config.yaml
model: "multi-label audio tagger"
n_mels: 80
hop_length: 160
input: "log_mel"
spec_augment: true
width: 512
positions: "learned"
optimizer: "soap"
one_sided: false
epochs: 1.0
weight_decay: 0.4
adamw_weight_decay_other_params: 0.05
Rows from block 2 of a small multi-label audio tagger, named by matrix and row number. Rows with one number belong to one neuron. Each number is 128 + 32 x the weight over its row's rms, rounded and kept within 0 to 255. All counts start at 0. Numbers have three digits each.
Before each neuron's rows are labels from the 100 clips, of 14976, where the neuron reaches its highest value: "top examples" is what is common among them. Only what is clearly more common there than usual is listed. The data: single notes of musical instruments (NSynth).
# fc1: MLP up (model.blocks.2.mlp.fc1.weight, 2048x512), inputs 86-171
# fc2: MLP down (model.blocks.2.mlp.fc2.weight, 512x2048, transposed), outputs 86-171

top examples: pitch class D
fc1.166:116155134100138101128165133143069157200056093098128087154061155128137099076139100096157117121224116120082193129107107135123135164162069129124151127119129125117131128053114140132103123117118139150046196144157140093147106109101116154135130104143191144149176100
fc2.166:109109131118148099086112141124156151151142086094045153066150088118102138176151149063108050157114115178149178096143149107176122123141126076076152137158144112198135075112118123166136165077092110051153168063183105080159110122164039152145093088135102120094066073

top examples: octave 3; pitch class E; note: E3; pitch class: D#
fc1.137:155148173077197161098174138109131181146104107154134101140155136125105153119164119125111060154123092121143143123116126103162131151132121104127099166154152108146122180142106123194145170203182086129133089067182148122101147067077150161140023144172133140115145112
fc2.137:121103096074125076171087104184165076126136107152098138118088117109129206171129111069110124115165148140135154094118145130090151090140042145111106104126070102103117128132117134113140092145113169115136163139120151143118153134101144114145157116102180122081139132

top examples: pitch class D; octave 5; note: D5; organ
fc1.584:110066131100085136084132144132110119146164105167081125130146169156140113146089116080119132140152119119103141094131172135109047128164096125127198173093162130115115127104140168162108208145099145069124142114137117124133157089159140126079114128183134096118171191
fc2.584:132096166119103112054152145164139111164122103187134116118111070099133118159132097209135121135169135065123101050115063124143129175160120069070155121149097107177122125122139117110155118132128098112136187151124122140098177164162131124062107125155116133152087141

top examples: octave 3; electronic; pitch class E; note: E3
fc1.571:097083141101113126065130166151099123169140158126132185125146167130113112170129164113091110134165098152123117098124133053124165153093066123148132142147106128137118134135195086121090154114158161082200118047191122176153090119129144112138078115039100186158131106
fc2.571:135121151116166167204086139095138110166179144173119123099111116077071119170102149146102196081152161091182081140111157109100120187092143120124116173150133131183133071104140128133116106172088183118126149085156133156149168121170117113233151101086120133132122125

top examples: pitch class F#; octave 7; note: F#7; note: F#6
fc1.655:095144083074109159097152096055124090094153094145125134117140105175105151109108110157095133171125113109163111154111129190129144117061127129114113135142131108140175081148076065139114170065156089176152145144106105136101108166089097104163098135095125112134130170
fc2.655:103134149157134085133154208133135132143110148151133124136177091109109136097151062126074135139131200109118075096090120111137093125106150172119150110153163045151141119104092164136121166116113069116121184148130178126115097115140108143213148141153121062107101067

top examples: pitch class F#; octave 3; note: F#3
fc1.226:098136076086115101095183161128168113154152151122149148127102141129169122079099127140185173174093150145188141161098118162150162121145140131081111148149100135144148128135116073167095139133114134142099151131074139132132100153084086161169124187104125105112107093
fc2.226:106164122152129184184141180157123164126143183171134107131107200162072125142111108112117150120128133139139079138043059190164088110113123145171152114159125122111126135103138171092112142158081112133100164149169150094161072161189095105090171124134142113126109076

top examples: octave 2; pitch class G#; octave 6; pitch class: A#
fc1.95:159090145094135126168093076127137108164125195183118150128115123133145104168126132143123093176152084129118123043176148118152141129098117127191097130159175197125146083153098129085112057057164139083072150106155158111181178072113142160060120087115145108173095176
fc2.95:094156116179129128113131113163130113179200125113174107092123155089086151106116148096121117144174130114051107156172065119069157121154110109079166127065116136099048141155084165138113110114098166135062148126068067117150107116183138129121155147058101172149148157

top examples: acoustic; pitch class B; octave 6; note: B6
fc1.460:181146149084150136190075129094163092142099082086117199092067116160105121186166188090201159115139170098175093095171139093107115145153130163137164093134136126107114140048069187122100113086146146158116174111160113136156144178122122121100146162088147134153160127
fc2.460:106157160067120100125179147147181086167115135126168119044159123117118115120061097135109180144141147165049143145082101130156168097093105179085119155111093162148104079073143097082071123159126119136145194163133165133102115120130101079163097163113121083240138083

top examples: octave 3; pitch class A
fc1.348:130169167174055124149133145180171128114153074195127161171088158129155125125121157114143149174130116181162127064121098144168130072158112093120088151138143138113174130195108101152202123128082074220131133071088080128091112141087155075147101134122161139142139106
fc2.348:121136143085125097134132176169151131089114103121065107108146184077111124163119136136104091131115108151157124139153145107119114098050102093096091122107161086107130113111112144092103137193121146162097172103136121173157162069132064151122108144121138178129139091

top examples: pitch class D; octave 4; note: D4
fc1.44:114162136147144142106132118142109102128109177189066184130163187115110194079145082149095099144096124109126114152111134122097114075114072118089154101134153087113090074126140156175153141090111135076124063096169119188133095090096151170111141165175109101149166156
fc2.44:114081136062110155141111156113130120110190138138145146071141084137065107186133138155152094183068121167101086123122058106138117116061164129159158110123121081164124164094154198187101096066125157103145182141169115182129118131085092141130120170148124141104101089

top examples: pitch class D; octave 4; note: D4
fc1.743:040121114115127149115148182128142091139119145106115139119113217142145160103140108153173159120126180119173112205135082104128107091158082135130142132134167129097142105116131134101118188117132172125164086157135099141148104138080123090028112184173087109158107171
fc2.743:105158189148092136130085160190103053200120132141125090124095079165103112171154112145129115173096099173081052039127135130036115112155090153124186147184102110190123124097121113175128128129171110154153172122140140160137142110114124094064115178183124136139094150

top examples: acoustic; octave 4; guitar; instrument family: string
fc1.212:124115078088135134110127148130147140104112173191129083147148141171172130148099147123122092103113124093087126182144094153157145086121136126040161088107145160145143142173152101098085144173069108150138136163112162174089183100099164085181120106094168084193116072
fc2.212:155137121173132092148114106195196154138155142153125071138142149115145135133134177157116160152163110110116107125065132110044164138102053106161137128153115100109151138106151146164118128083145117184117070085149102075104072097133091133111123118093101169111120091

top examples: acoustic; octave 6; brass
fc1.127:134095140158167152140093113097126127127107108109133161093101100093130129186075113053154129138105142104124116080123158129121112096134118104125156105137147060175099148135089104152118211116131156124094172079152109159089150165140112100114161123076143093122112048
fc2.127:138120073159118134097113121145109172190152120150165180118042113154122123145148155158090182230115186134080122106064101161136123128180122121142148139110118109054143127126169152075138135085148086129167131021156136069177106169144117048098063152187159101171102115

top examples: octave 3; pitch class A#; brass; note: A#3
fc1.362:098125071144127111155117157089206157132117156075134121129099156136127147154145164105151141128106106143137181122124153116167157160115177080147159096152074143106146119173152128150139109140119101120161177158170126151095123090068090151151127097132159151108138131
fc2.362:132111173144119101135094081144119127155109064128104099089095138111130183141089142107169145174105208085123131126158102112133149193130138119124090105088147107108102057154071145120106114141096117037127063069135106167153093120181102098115079204116075126083102118

top examples: octave 2; pitch class A#; note: A#2
fc1.481:154124127066100146151148129074142086148142115122129110137140110136091134109103150126113086141153093110138142048109103148069123105074160185137108164112100162164144113079126066156080126144121085181135109090122183163107101113139180122083107122117087107097141127
fc2.481:065093159146133133151112097139108070174153127174127090182145178101164120143196099148155096098139141084077104087080115134107174122112091165107110101117125114142091174118107145157170123153116149159124048067170138100132062150176130167147162111084146141100113149

top examples: pitch class D; octave 4; note: D4; acoustic
fc1.704:077141137101170135118100168126196108130135091246154131121130125112108098074138163147150153111156116128150210117143099120118057117134113129094139129177148098140114086155131160105087187169073144126117119121151139105114041079141176094086086203130078189201088084
fc2.704:158126088075107146128129183131119226113153105152169129109106137103190079148108075123189158135112084146124109083171050124124121124128104150113143081175099104088098128171120123116140102134131147087147161148113144184117111156155077175108161128137073097128093135

top examples: acoustic; octave 1; brass; instrument family: string
fc1.496:115104158140151146123066108124108099170126133123075135120113155190117093158199144136123150133098081136149173125093093139093171136128147069201104088158101086206110120116189105104098088070102146140103104143109092149120142113119134101097120132105096205111114127
fc2.496:164186153149116131132117163175149174124143117120199091110127125119114109087107133154137107121125117109109164145171122151144092132136117083136117126107188120109152146130135114172137138150136132099153180089171143109123125164118139129134135094068130164147092140

top examples: pitch class D; octave 4; note: D4; organ
fc1.663:097170084131170158060107124172153089161175133163050161087130093080184144080128099103151147129131109133110116120149154051064113084134173123068201143199168098138102070166098116169162170081142138129118138132122156096083177060159167108139132127180121149103120104
fc2.663:152118140153104128159123174168184119148169123169140146100108159137115107122115113143153131116105116162127140108130101138164179115102131124122154176199135055149140165098163180131148089101078103149145173145172101153116097111133139120043103127137150150152114102

top examples: octave 6; mallet; pitch class: E; note: E6
fc1.757:126170118122054142106125136146076109081130103140151197182153112117107134108109138104205122143111123179108149122104092136125125167106161145156126160156121136101151079087173131134116136062106124129113133137154155111152163074188102127138104155083106110114108078
fc2.757:158146130057131135184171182174178062096169129114155122117115106115162130124102092140198152133142156154102097151060109065164134127123199186140107151127089153155151096125124138157043158197092107134150130148149158127156072098161171115136113114181142088108109144

top examples: octave 3; pitch class F; note: F3; note: E3
fc1.55:074136134098137079060171130151135100158194091144147167189102136133170127145131134192097117131140105124152181168091113149096200131142125180110145085144104149130140177049086079085104112161093165130115134094175138143138102197122083146085088139160224154167127116
fc2.55:124096135106161160148126197161164157144156121169201143181113099113087160206098109134146122172179139150145070097133144110121090183156196136163153119047099139144119106148138160108181153122181149095130090108114111102123107131135117085192085127145162109106181096

top examples: pitch class F#; octave 3; note: F#3
fc1.199:114139107144102107102124130089135034109107163077138144155147104073124103141146065152126163172087086130195100150151155136109093140086148134157095180124081108115097139138157146153193119122124099157074114114117207171117121128115111175141159102134171161131117157
fc2.199:080104095076102095151173170119088154056134147139125154169095183124180135133103092130114159111113074169097132168115114113124095094121149072182141146114090118170113090129253140150124164118149138128142106146116142084109071090175152070124114135143166099117174086

top examples: pitch class G#; octave 7; pitch class: C; note: G#7
fc1.395:059108121115122128090152143150107081085164075122148170097072081150110093079152115140145125117108168109090198111130141135156148132119099127112097108076170104123107108141077148136190128139164117155099084159152088077106115156133152077110089145156148126126119092
fc2.395:115107112086120108138116102115139065175098148153121089106121103123095109081133161097102124125136079137115143108133118131093113095093133082106108144154095141123063120093122117185052104146122141133128135101079103159119044120146140103157103134101093148112157192

top examples: pitch class F#; octave 4; note: F#4; instrument family: organ
fc1.294:102173146101200100156154170056121095133101114191118094122098091152089102131159193118113094127147112088150107143145142126141129102142131127105144085138140089147142089138119101125125154129094115218155099150131140163093118132093038187117108058175141110156073143
fc2.294:107176149071119075164078118098111143121122097081116078087194114104083182106130144119088126141179114137148093144071120157184155089125184100128096126069104116123167143105132188120150059099075149076089132119078103113084118120176132145149156184125140109140149129

top examples: octave 2; keyboard
fc1.134:138123125124076155133107121146143223107168116096114163135125105115130109182194133106139111179170114093181116083159135135063153164125151112043133118146126152140153077101139109121093183122185177099113142175141153095155110121133168116094125111164118195142163184
fc2.134:102099082121155124121115160189107080151096147116146129087118125143126151141131106151137200098163143102094149142155092138130128048095113116133134156102091167113103122089133107097072153093092111091141144120197078210128088097171108115142161140025169158136132120

top examples: octave 3; pitch class A; note: A3; note: C#3
fc1.338:125139130119157153059193089075094097171153129066121156127128157169144102074116096185105147148160117111136070128062149118094096134117140110146099178108123106076100200122117143150109103136103164138128153074111121180157114122122149162080144107140248112148158108
fc2.338:076120116103121205164127125171146118158175087194130079135105110068122075137141094112158127139142121144108147086150128105101121172105106069065157167196144093177071146115114109131114147153139154138120146145129176137127131172147105185156127147131147125127146141

top examples: pitch class F#; octave 4; note: F#4; instrument family: organ
fc1.326:094134124103187127163112146092151068160118156121123124107138114134175075128169136084143154130119131122176146083125172143142118116132098124105117135129108131125121099179068080123089109096082129174100168117133106120127110149175144115081079158137159125114084078
fc2.326:086164163121156188078090240183108155098137107177087131076156121111102183139125116078112151172103135101181096074155145116173147113103116074131077080144146157114213126122141127096092132169107095109123147102130133116105092081199106147133150105104142122141154088

top examples: octave 6; pitch class G#; note: G#6
fc1.324:125113046093166094179124085160114159187100153139092136142142188131127099060119149131171171141165138146113136141110111126089155118149103147096119170135208125175130131129099142150132074091146159088090141149156179162118116118112180111083111103102139090134095213
fc2.324:082112124085142126133120145140141091132099138169148157074118090113159186163156126155129141119142061107142113136088136101131120128098096101159184098171143110136108134146102214148131150090123104100162170120142093175150115110124129093139082123065186132155151103

top examples: octave 3; organ; pitch class: G; note: G3
fc1.442:078159104153104120120119135125118088124139157127135162143074157089123173157171076078175114154141149144134170142127210143115111192162066142160094140110113147143111095122093074143124148188166163120117107128121168182118152115103136095087060103154157166115122097
fc2.442:104070118182093113107119115123171133113150141127106147107126127126130160100112141176181108175069183141100093108160107190091122115108144113147096119126098118194130127096174094098099182106082110109161091121151136108159093105122152135126114106096081132114136150

top examples: octave 6; pitch class B; note: B6; pitch class E
fc1.262:182066179108111133169181101124127143139078178117120076128142151105163122098092176090085118129123146148089140169076066120128096130160168130161109114095210158116034130145130104157083175112127114160181152075078110133182115125118150153123134136106131158141133108
fc2.262:188158117158120121096119147049131212120134149130164096151127109175098064093233186157091128097169124161138107122052091124139135181088116150092138165145150116085101095104089120104218149052106187112133081049078081151124156135146067120079106109183111095171062131