From a checkpoint of a small multi-label audio tagger.
Training: soap at rate 0.00091, 2800 steps, batches of 64.
Data: trained on single notes of musical instruments (NSynth), 184686 training examples.
Rows from expert 3 of block 3, named by matrix and row number. Rows with one number belong to one neuron. Each number is 128 + 24 x the weight over its row's rms, rounded and kept within 0 to 255. All counts start at 0. Numbers have three digits each. After the name is the row's rms in percent of the matrix's.
# up: expert up (model.blocks.3.mlp.up, 4x512x512), inputs 0-102
# down: expert down (model.blocks.3.mlp.down, 4x512x512, transposed), outputs 0-102
up.388 102:105134109103094130130121106113110097123115118106116150166144124116114112109153133129121126117160109134130156124144156141121123172095120135110091085120144135103130157098149167079124116123118201135136143131071111133124111165138084124136117077107105147096139143107120123141129107154173137141183154099109132129124
down.388 098:095103131151176131128090110125136159150112100118122151178185126110118170120171163138136165142140136126116140126125135148095155081163166134153166150167179114115074123111123152084119105166131161134134109097127127138126163129113138118125149065138134108135161149115156160131146140158135140172099115122167109112129
up.389 100:116108117128103153115116119134089133126135197151128140160156137170127135109172163089089144117153097126101137129121111124109153148128094142130128123131106141112119128140171121130103095137179134108138129128107132153119099166088117135166153124109143165118138140180148162115123174112120141179117096106113125098131
down.389 102:126135107145102118140122112141168118126125134180109136097136128110166157136110084074148094079129122078106061116123139129115097113131132122116116135154131115075143119121134152104127121134123107166099088172119187162132114148110126109144120083113143097114113147110092121119180113091137111108130125139101138158107
up.390 088:126160110183102138148147134101115141119107091157167139146114144079144121062134126104140129130094151098119128132116106155142112184128103086093142159119141086112111163106134172137109082119147095160127093088119149117113137107065171125153147131115130132122123113171104134081136106091107145108128131142119117139125
down.390 091:172117185102116120139149068121086095200099119121143118095177123092116144151158125138098129113100164122087108140140157145080127114169112175104094120134122096133087130124097101127104130103082135097122132141146137152117084146143085104119126137142107119126149113102097107114164133190120123116149133114118127104168
up.391 099:183143147125086121118129120106135117114149165172161097135087135143085115160111124110102139095115121157162138104123123165112131105106136137156143117139165150131090136152136112076129190181105140147096145124191126136090104138127117069124157104128138124143150162140105103133106151124121114090135155143143098090114
down.391 103:109069163133119159082114114172197135114133142121127128111123151106141094106109066119130085150134179109150125098087156106114154145122138141172102143143120108128153113175086130132128131146126162101119121144108093114082157138082096125111117126127142161159117123125142172121120119131148127129138112141114123114116
up.392 098:116120138179124147139098121149140140149147156130119106160129134104137117123074128092114068090137128147104117117092112111115135134133125154097149128124113100135187091115116139135147132134081156114135150140171114136140129159178117132145129158135145139108125124111118135072174168154176113178148167108107132120135
down.392 101:135090142110131089131123135143145129128126142123141119165138124128149143107131144131105123120141098136115151139078130128117135171122083138158127137121133117125134127141152113150156172122139124152125079129115127115124096136133135097127119124163113112132126097113122140122197130115163099140153132099141098147126
up.393 104:122130120112141092139119133137097148157097147129134163111136100077100135142064115140159149158134109125134065139153121151102150133150157140152118084152114140109101084171128129157118126109146134141162116120150182182131160121128129118115122156105159130082105103141126179066120085138097108119100150122068164097108
down.393 101:126192103116109127125168154103121135147108153113150114115116131163144163136156099132126147122133128164128149142107114123104108115132098141150136128113135135134129155134171159167143129093118148117130156098070109096078102143086078074103137140115120139104144139125123170143159145070100128144125131111126146090140
up.394 094:114111131157079137084119129157143168124100152112135110107108161151128109082110095124121198166091129156123159128127118145164168105086094119150128146139159115162117099114128154126148116136128148150117123141143118144114130126158144093151131104086113118135100113075106132138132162099139160113133078131115137129114
down.394 100:135105126091138144119186159146121140131150124151158120057135099143144106095098129151185072164137103129156169137132081103131125130129108142126128109173132147130121151140141152081118106102145101108158082149115161123092102140113131144092134119117091105148146108101079136082114146115102100186172128128122121148156
up.395 106:154130115124148102089100145149154153147156106156123132117087145134134126121073134137142119134128124128120133105123183143126124143120142086108138140158138131159126097128159116081119126146112146133176137133148128148122129125097121149134153139108186153111126151151104145128074149114109057120120127170152117126122
down.395 106:144207122150147100114104173121168173121104154152140104129115108125114113115107162138124167099121179125120140154134147131125097113100108121074114086127131119105117132137137153124131149114123136129105120141127162126150148151123160084106094124083082098110133178148123151154117089145135121197120151124113148085145
up.396 107:102125101092107100115139117167120120161164122110129101113132152127099101140162162122147149113120109140170109146150146081129143107135125157103123099154177112139107118121084078125131188123147108115120101141087163152144130164115101110143103143148122164110126110137118076128130128129134096171096127130059125167136
down.396 105:089112143124146148131150133131124111137145123093139143132136125155106142158109162126097078176120099123111145138116165164145072146126146100127101128131174153129106118160067093129116132099139137118116138150103099161122132125089135118139136118109136175129141169165118096105128146105123118131099104131153094152163
up.397 103:141139137138093177142078185112122083104102125169123104106097112127140128114192098099105140146162132121126145140089128126125134155159116151123150123154105148169107140157155083143078116175179132106152090138145129131164155151101140127109122126108094122144150185121138111152113148121110142132132142125164084115138
down.397 107:152136150178156082154125142159088136100113174139150122135152096110094123167099120166093134161126127177146119143105115126069165125143183129096122152164131139106167111099101126124129103094144140115146163090142147164155103086120132091161142108089109166118132162131182145150152140121131092186126110111175119165128
up.398 106:159173121138140135128060167153131135120133094134099111143148130120136129123153158161120087143141080122084092176152137104145133071076135090153154113143120123174162123134091132139152136134123129107097128127161100173145105126127124149079154123098119089120116119111155149123185093124131140085150188143143122100105
down.398 105:144108121140151089133148116128078122146143106094152193124130122176131089130143092150167160104147143157150155111114117145188102119103104149114112106131157150143142131137146121155130116138108160156133179094136158178088107133123131138083141104189132197116107096140139122130081134125086131112109079192130075118100
up.399 101:114122083090117114118162095133136117142110131127109164148120120154117145130136145092171142142090129096137094149150140103122161112110136148124118122114113135146112155123099140110127074125140092115126136111160149081133096172142135133142077149102121159121145131154150142113107100142130143107097137167108145148121
down.399 106:141147114141168113116120143154142094142159139152134098147145162123165133128165111133080138128124127142148130149161119127182166126120094159127132123168120078133134143134100224173158120099135081106117077155125115078077101137160155102123064143133140175134122126158139145086149129154137099125151135098168131141100
up.400 104:083147117108092074185150086150108151096105094100156088131085130126099153102140142126118136122145159170093118151114055117113108092094132153155095123167144137127102139111121159129101154103137112120143097113104145125121105192101132156128163124131140129150131116182149132121120144139143114131140127121113119165127
down.400 100:113120145133125159169119123135118126130153143165103153141102139144157140136120167156119118131131132132124144114126141073108097159146087107077156092157142129115128148158120159146133139141118108096112161141158128116129110123124135133155127156134128139158095167092119136125147118150113135140162135136082114141149
up.401 100:142174104100120099128112136127145143108122108089147155086142133123134145143178131138105169143077149073159170099101146107095123104119141123093129137103089151153156100118108083118106158137093139071162123101103140130149123127086137114152138138111149159127124131119138109134102100155120156108142109121146136154127
down.401 104:115119142123084136102163127107125149150141131145133130142134115122132121148096120104136114135124120125168124074125143098132150162168131150158070108134109106125142132123055189110131138154134119178121124157205113128096134149108139140112117106144129158118115121106135099131135133125123115139140150099141125173126
up.402 095:146154101185118128125093147144130146151131128112106134137161106131151115147126143132125123082092131138081141146141107162143176172111128085155112109074126135073134099125123121087112125103137153112128106167122081132093139124147144115095095120150102108120121134163090098138146157097141133146101091123164144118145
down.402 102:132102169128153136177147100115094135117102136127115085143134031121134140101092138135102138093146125132120120162152112104115105153105149145160095141157131106114151137121134162106156151087140087111138158096128105126103081150138086091102150137129135081153161114087111148144088112107105107146160152119098139106112
up.403 094:150141124137144139147129144141102063115091140135151149125162153133102111104170144168167140173110150150071138167151130128144156087096146109144119122133137135150145104067119142139111111126178145074146107160139128104144110094147119140131120142103133103083135125104121136138125107131126168163111160132102100125122
down.403 106:126128102135116145109161137137093149133127136146129133168170118146160128106102103151121117154149104139131129128147105167149090119157164121095137142169131091112085164130131108105122108171122128134089167121091102116140101138114139118122090102128126114140111169148154084131118128161129131151155105119098164143113
up.404 099:137155115132127139130115137155131137101094173150105151139131126122123125148114163108140129102134129118115171135080158139139122122132149116157095059155120195180135160124185130087119178126142125108149090144138119185154156099089111139122174155126159145142110095099129111124100156085095125092135155116114145141148
down.404 094:168090136150117128114152120117126159099163109126169090145093150127121170131151116100128126145141112161137158076156129127104146125134114115142150070102146145141136109134098128127122094122130094128120176147130103096143111156153149081142128144121122087099124123106128099129117147183146130112129120135147082138109
up.405 102:106145171119106144196145103161149092103123135137116112124100115130119156111149100155154150074124149150133114134101130126138127094123156149128083153090114148170130137111122156166091103167083115119163172152122155129144139144154083104127163090133116132127161121124130128121128073123120131161167125144126135134127
down.405 108:078156143117147100120127135094135104131098135119123139103102124100142118126157104097115113125117098127130132115110137136143165151101140145122158135116111117144133122128082131149122120110113140106104141159109143145103112099169139191107121120174146098101140119120109127095102108157112138085119154104144094160134
up.406 106:132136129169089107083133145144169127087163159145170165095136084124145121121109120189134146140137090096100120122158133135107103107117116132168101132107135137100116148144145150124172112113120113087186103153149093123084107153112166160140137163095154127113162136163176138125117147142137123101137141119120124138152
down.406 108:163134118102118168157117139109100159158089145140107108070090116092182117134115151126162189114112082095163123166169078143104104159186144116099114130121155170090091097182113121135098134126141106100113113149069159124126115151122142117075105122111165126131147069105120129139087142064152104132154120128127131094165
up.407 098:152093107144124126095136091070134127117097109167121098090115153106116113096149135129147136116124137151137119145141111155172173156118109134151135139143138153153159112121154132150159127144149097135192125125116154074109146135155131161109116129165156092126104138152093159117160127128123101121140165110118093102119
down.407 105:107124136148181111133162121121167147134154157139134164108103125180143119118149145134122125168152128109110093142184108124148132102144133147141152094148154126142108102137098104118103108091132116082168103132099120129140158138137118082107114090116130157144176115125139096177123122141130119113105159136139171109110
up.408 100:129124112131134119150141140127113106128121107105108095132087139145131146122148126090077180140141126125123186158129134144165128163148153111082124103163131118129148151116157143142119139160096133093155093108123108133149124118113106126135150101081116157120087121138133089121123154128103148141114107078101155111139
down.408 099:150130110130099102154129117085109094130139172121093163122121103113129114101107127147140203136125109138102103118150119130148102139145121132122095102152124116171076093120111176118110117110129121112137152131156085136154115098119119113134110136140142115121145140122151089087124113135133115103130140133147138152096
up.409 093:142142159146130163120134157085127127081104130145134142158122090116146120145153111129134074139145133154126146093100134120145097113116136100124141159096116132113180091117131110160173108116100084111102154126133098093091141124146140088082163153106104108099169111084130107163091143098116106144143128123114116126085
down.409 094:149135093145153110062093111150122094134129097112109119085183152086145100144133128134152154109146149101089080124137141158139144127111058134095129111157105166124115095124134115085120108102158168144115128102147173115126123139187061171124152141158153161116122129127159129081149158124123143144122145168137151142120
up.410 099:126140126119141119131159146139161103139131062117112143152150106114148086157109098145172115113151132171122147130159149111151113123093142164102107150133098111166157115120107129095092126150151121147126149111148120123099121093092098107099113098131102174159117127114159135126129151148160122123167150143129108103111
down.410 093:144142140109153155122061136131106111106131154180120159140132137150111136133174137126174133104109114154131110142099139102144148133109119118124115171108102126200126159095132129084140118084141110166112128107098138171120090126122115147120154162148124131127144138144136141139135117123124091146118125128130137126124
up.411 102:121173081151097111130148175158140154097142125123115125115122137105152115154152102157167140123150120127136058170151105164158135120112137138139125153154119103136100117121125162095071129116090150099134148104134104152132126114130108124133127135140144121145161110110102135133138103116127152149160100104112137158103
down.411 090:117116138150094152118142112133093122107138107168122106133130121133096107121112126132154129154100162117110121053160162140144121127173156076115116146138134145070092146119142108146104118168131134184119099107139179113131083106135134147135131132135115124130131161174129123122134151098128128153112120170113174168091
up.412 095:156108130140145169179130129122075103110127174105125114134083169134162149123081133133148083100135103101112112128137176156107148129128152150114129123111155138125125165155139133173136092130150127105123116103127128100162128109100166154086173153112115083129134174130180104170146150140116118084120075130156090187079
down.412 092:140118129114122141117138124085152119106130118081145166128132124119095110165086139152121097130114163154126132142156098106147130089146149128130152130148148145124145112143143122140112191131107142123125123117166114176125167170154128154158089121126105124141141095153119173144140143133096139165139144125110106113117
up.413 097:098156103160158144139138138114118196168131102138121148101121129187100114124091151151149144159121198148150156106105122163162074149134129118091145141106158137108141107129122166128178090158130119127135121137170136127115122147151133115127125140151107158085154147093103147125084106163120151148134158154149152148132
down.413 098:120143140143097136117090132123154122094132135126116157157143161135144129094122151118117107142121122135117094125182114119152128145109129134141140111185135142095155134123083137124126130140126128122157092139167154065121118104105119092126141136137157121080124104134086134131125141133111106098103098134147107092153
up.414 098:095107126115107091081119130201112073154086142107108094120142162157126122119092120110092080151120109143134124121083138101104102110130137082117138110146121082134129154124104123143150135169089144146151125100121154077157112091150116129128136148139131117122140134126100089142136132162107119115109114134186147179093
down.414 099:151155112139099136129109110130162132142112120150126111130130125139142106137120130114152156100117149116106113083163142137178137122126133139129166161159183108135092146178149182102135120093117141144131161171143119121153157134132126125153144138137119157108118158154127109162136155114117104122109169102063140164111
up.415 096:118097149120149140131103123119100110087090102105077087134162108133114122122099123108135154111109136093074081174156197122104127127121108134127137120162140149139096119165109148142163138157116120140117133099124106137115138098132155129121139108134141113177090099115113149121136138161103101139110147122122110131103
down.415 104:143155107117144113131100146136137134129133092127142108161121130129111140160136119074119137143147081136144111131093121116111151137137122124154170088133138111118121085134170104151127111174126104142117121145100108108146138115179161124121150129141171110140114142094088123146116101121151155172137187139116112162126
up.416 098:118108103143093128106154125098136106087079120120118110122124116181157108160089124099129132126098129104087122098134143122142170133149148132092118130138154157137087132083083151155153167132134107145106110103110138095117167107133120179151128116097158123078094185169130098127159142099114139123118141109121118122145
down.416 104:133140105131102089139113166092148112096150135143145134135129193117160165136127096099098160130184155150164118091132127121166127106138115164098099142110136144151148081112165093151128124137110123127109157126120134132104120127127153123112118119118156112132128127114126106141117113156102129084168109153140138131102
up.417 098:110122118111129123109096130110111147112105093111125089132136112072119122132122143091101104131090121120130143150111129109109148117096096093081136161112099169137137115136084151181077142150116156080105132144139090133112073126134094129116096134129078152116097140121110114100136106128129103126163135134131139122159
down.417 100:137122160116078123163121150132147117178160103119139113158142112125143109149103151128119166097126117091130109093121144146183125139174145142114156105110131146103102119121117208113126115179100102125102130117118154150162131144129134141136129093123169136128117124170102092157155114115118060107129123157123177115141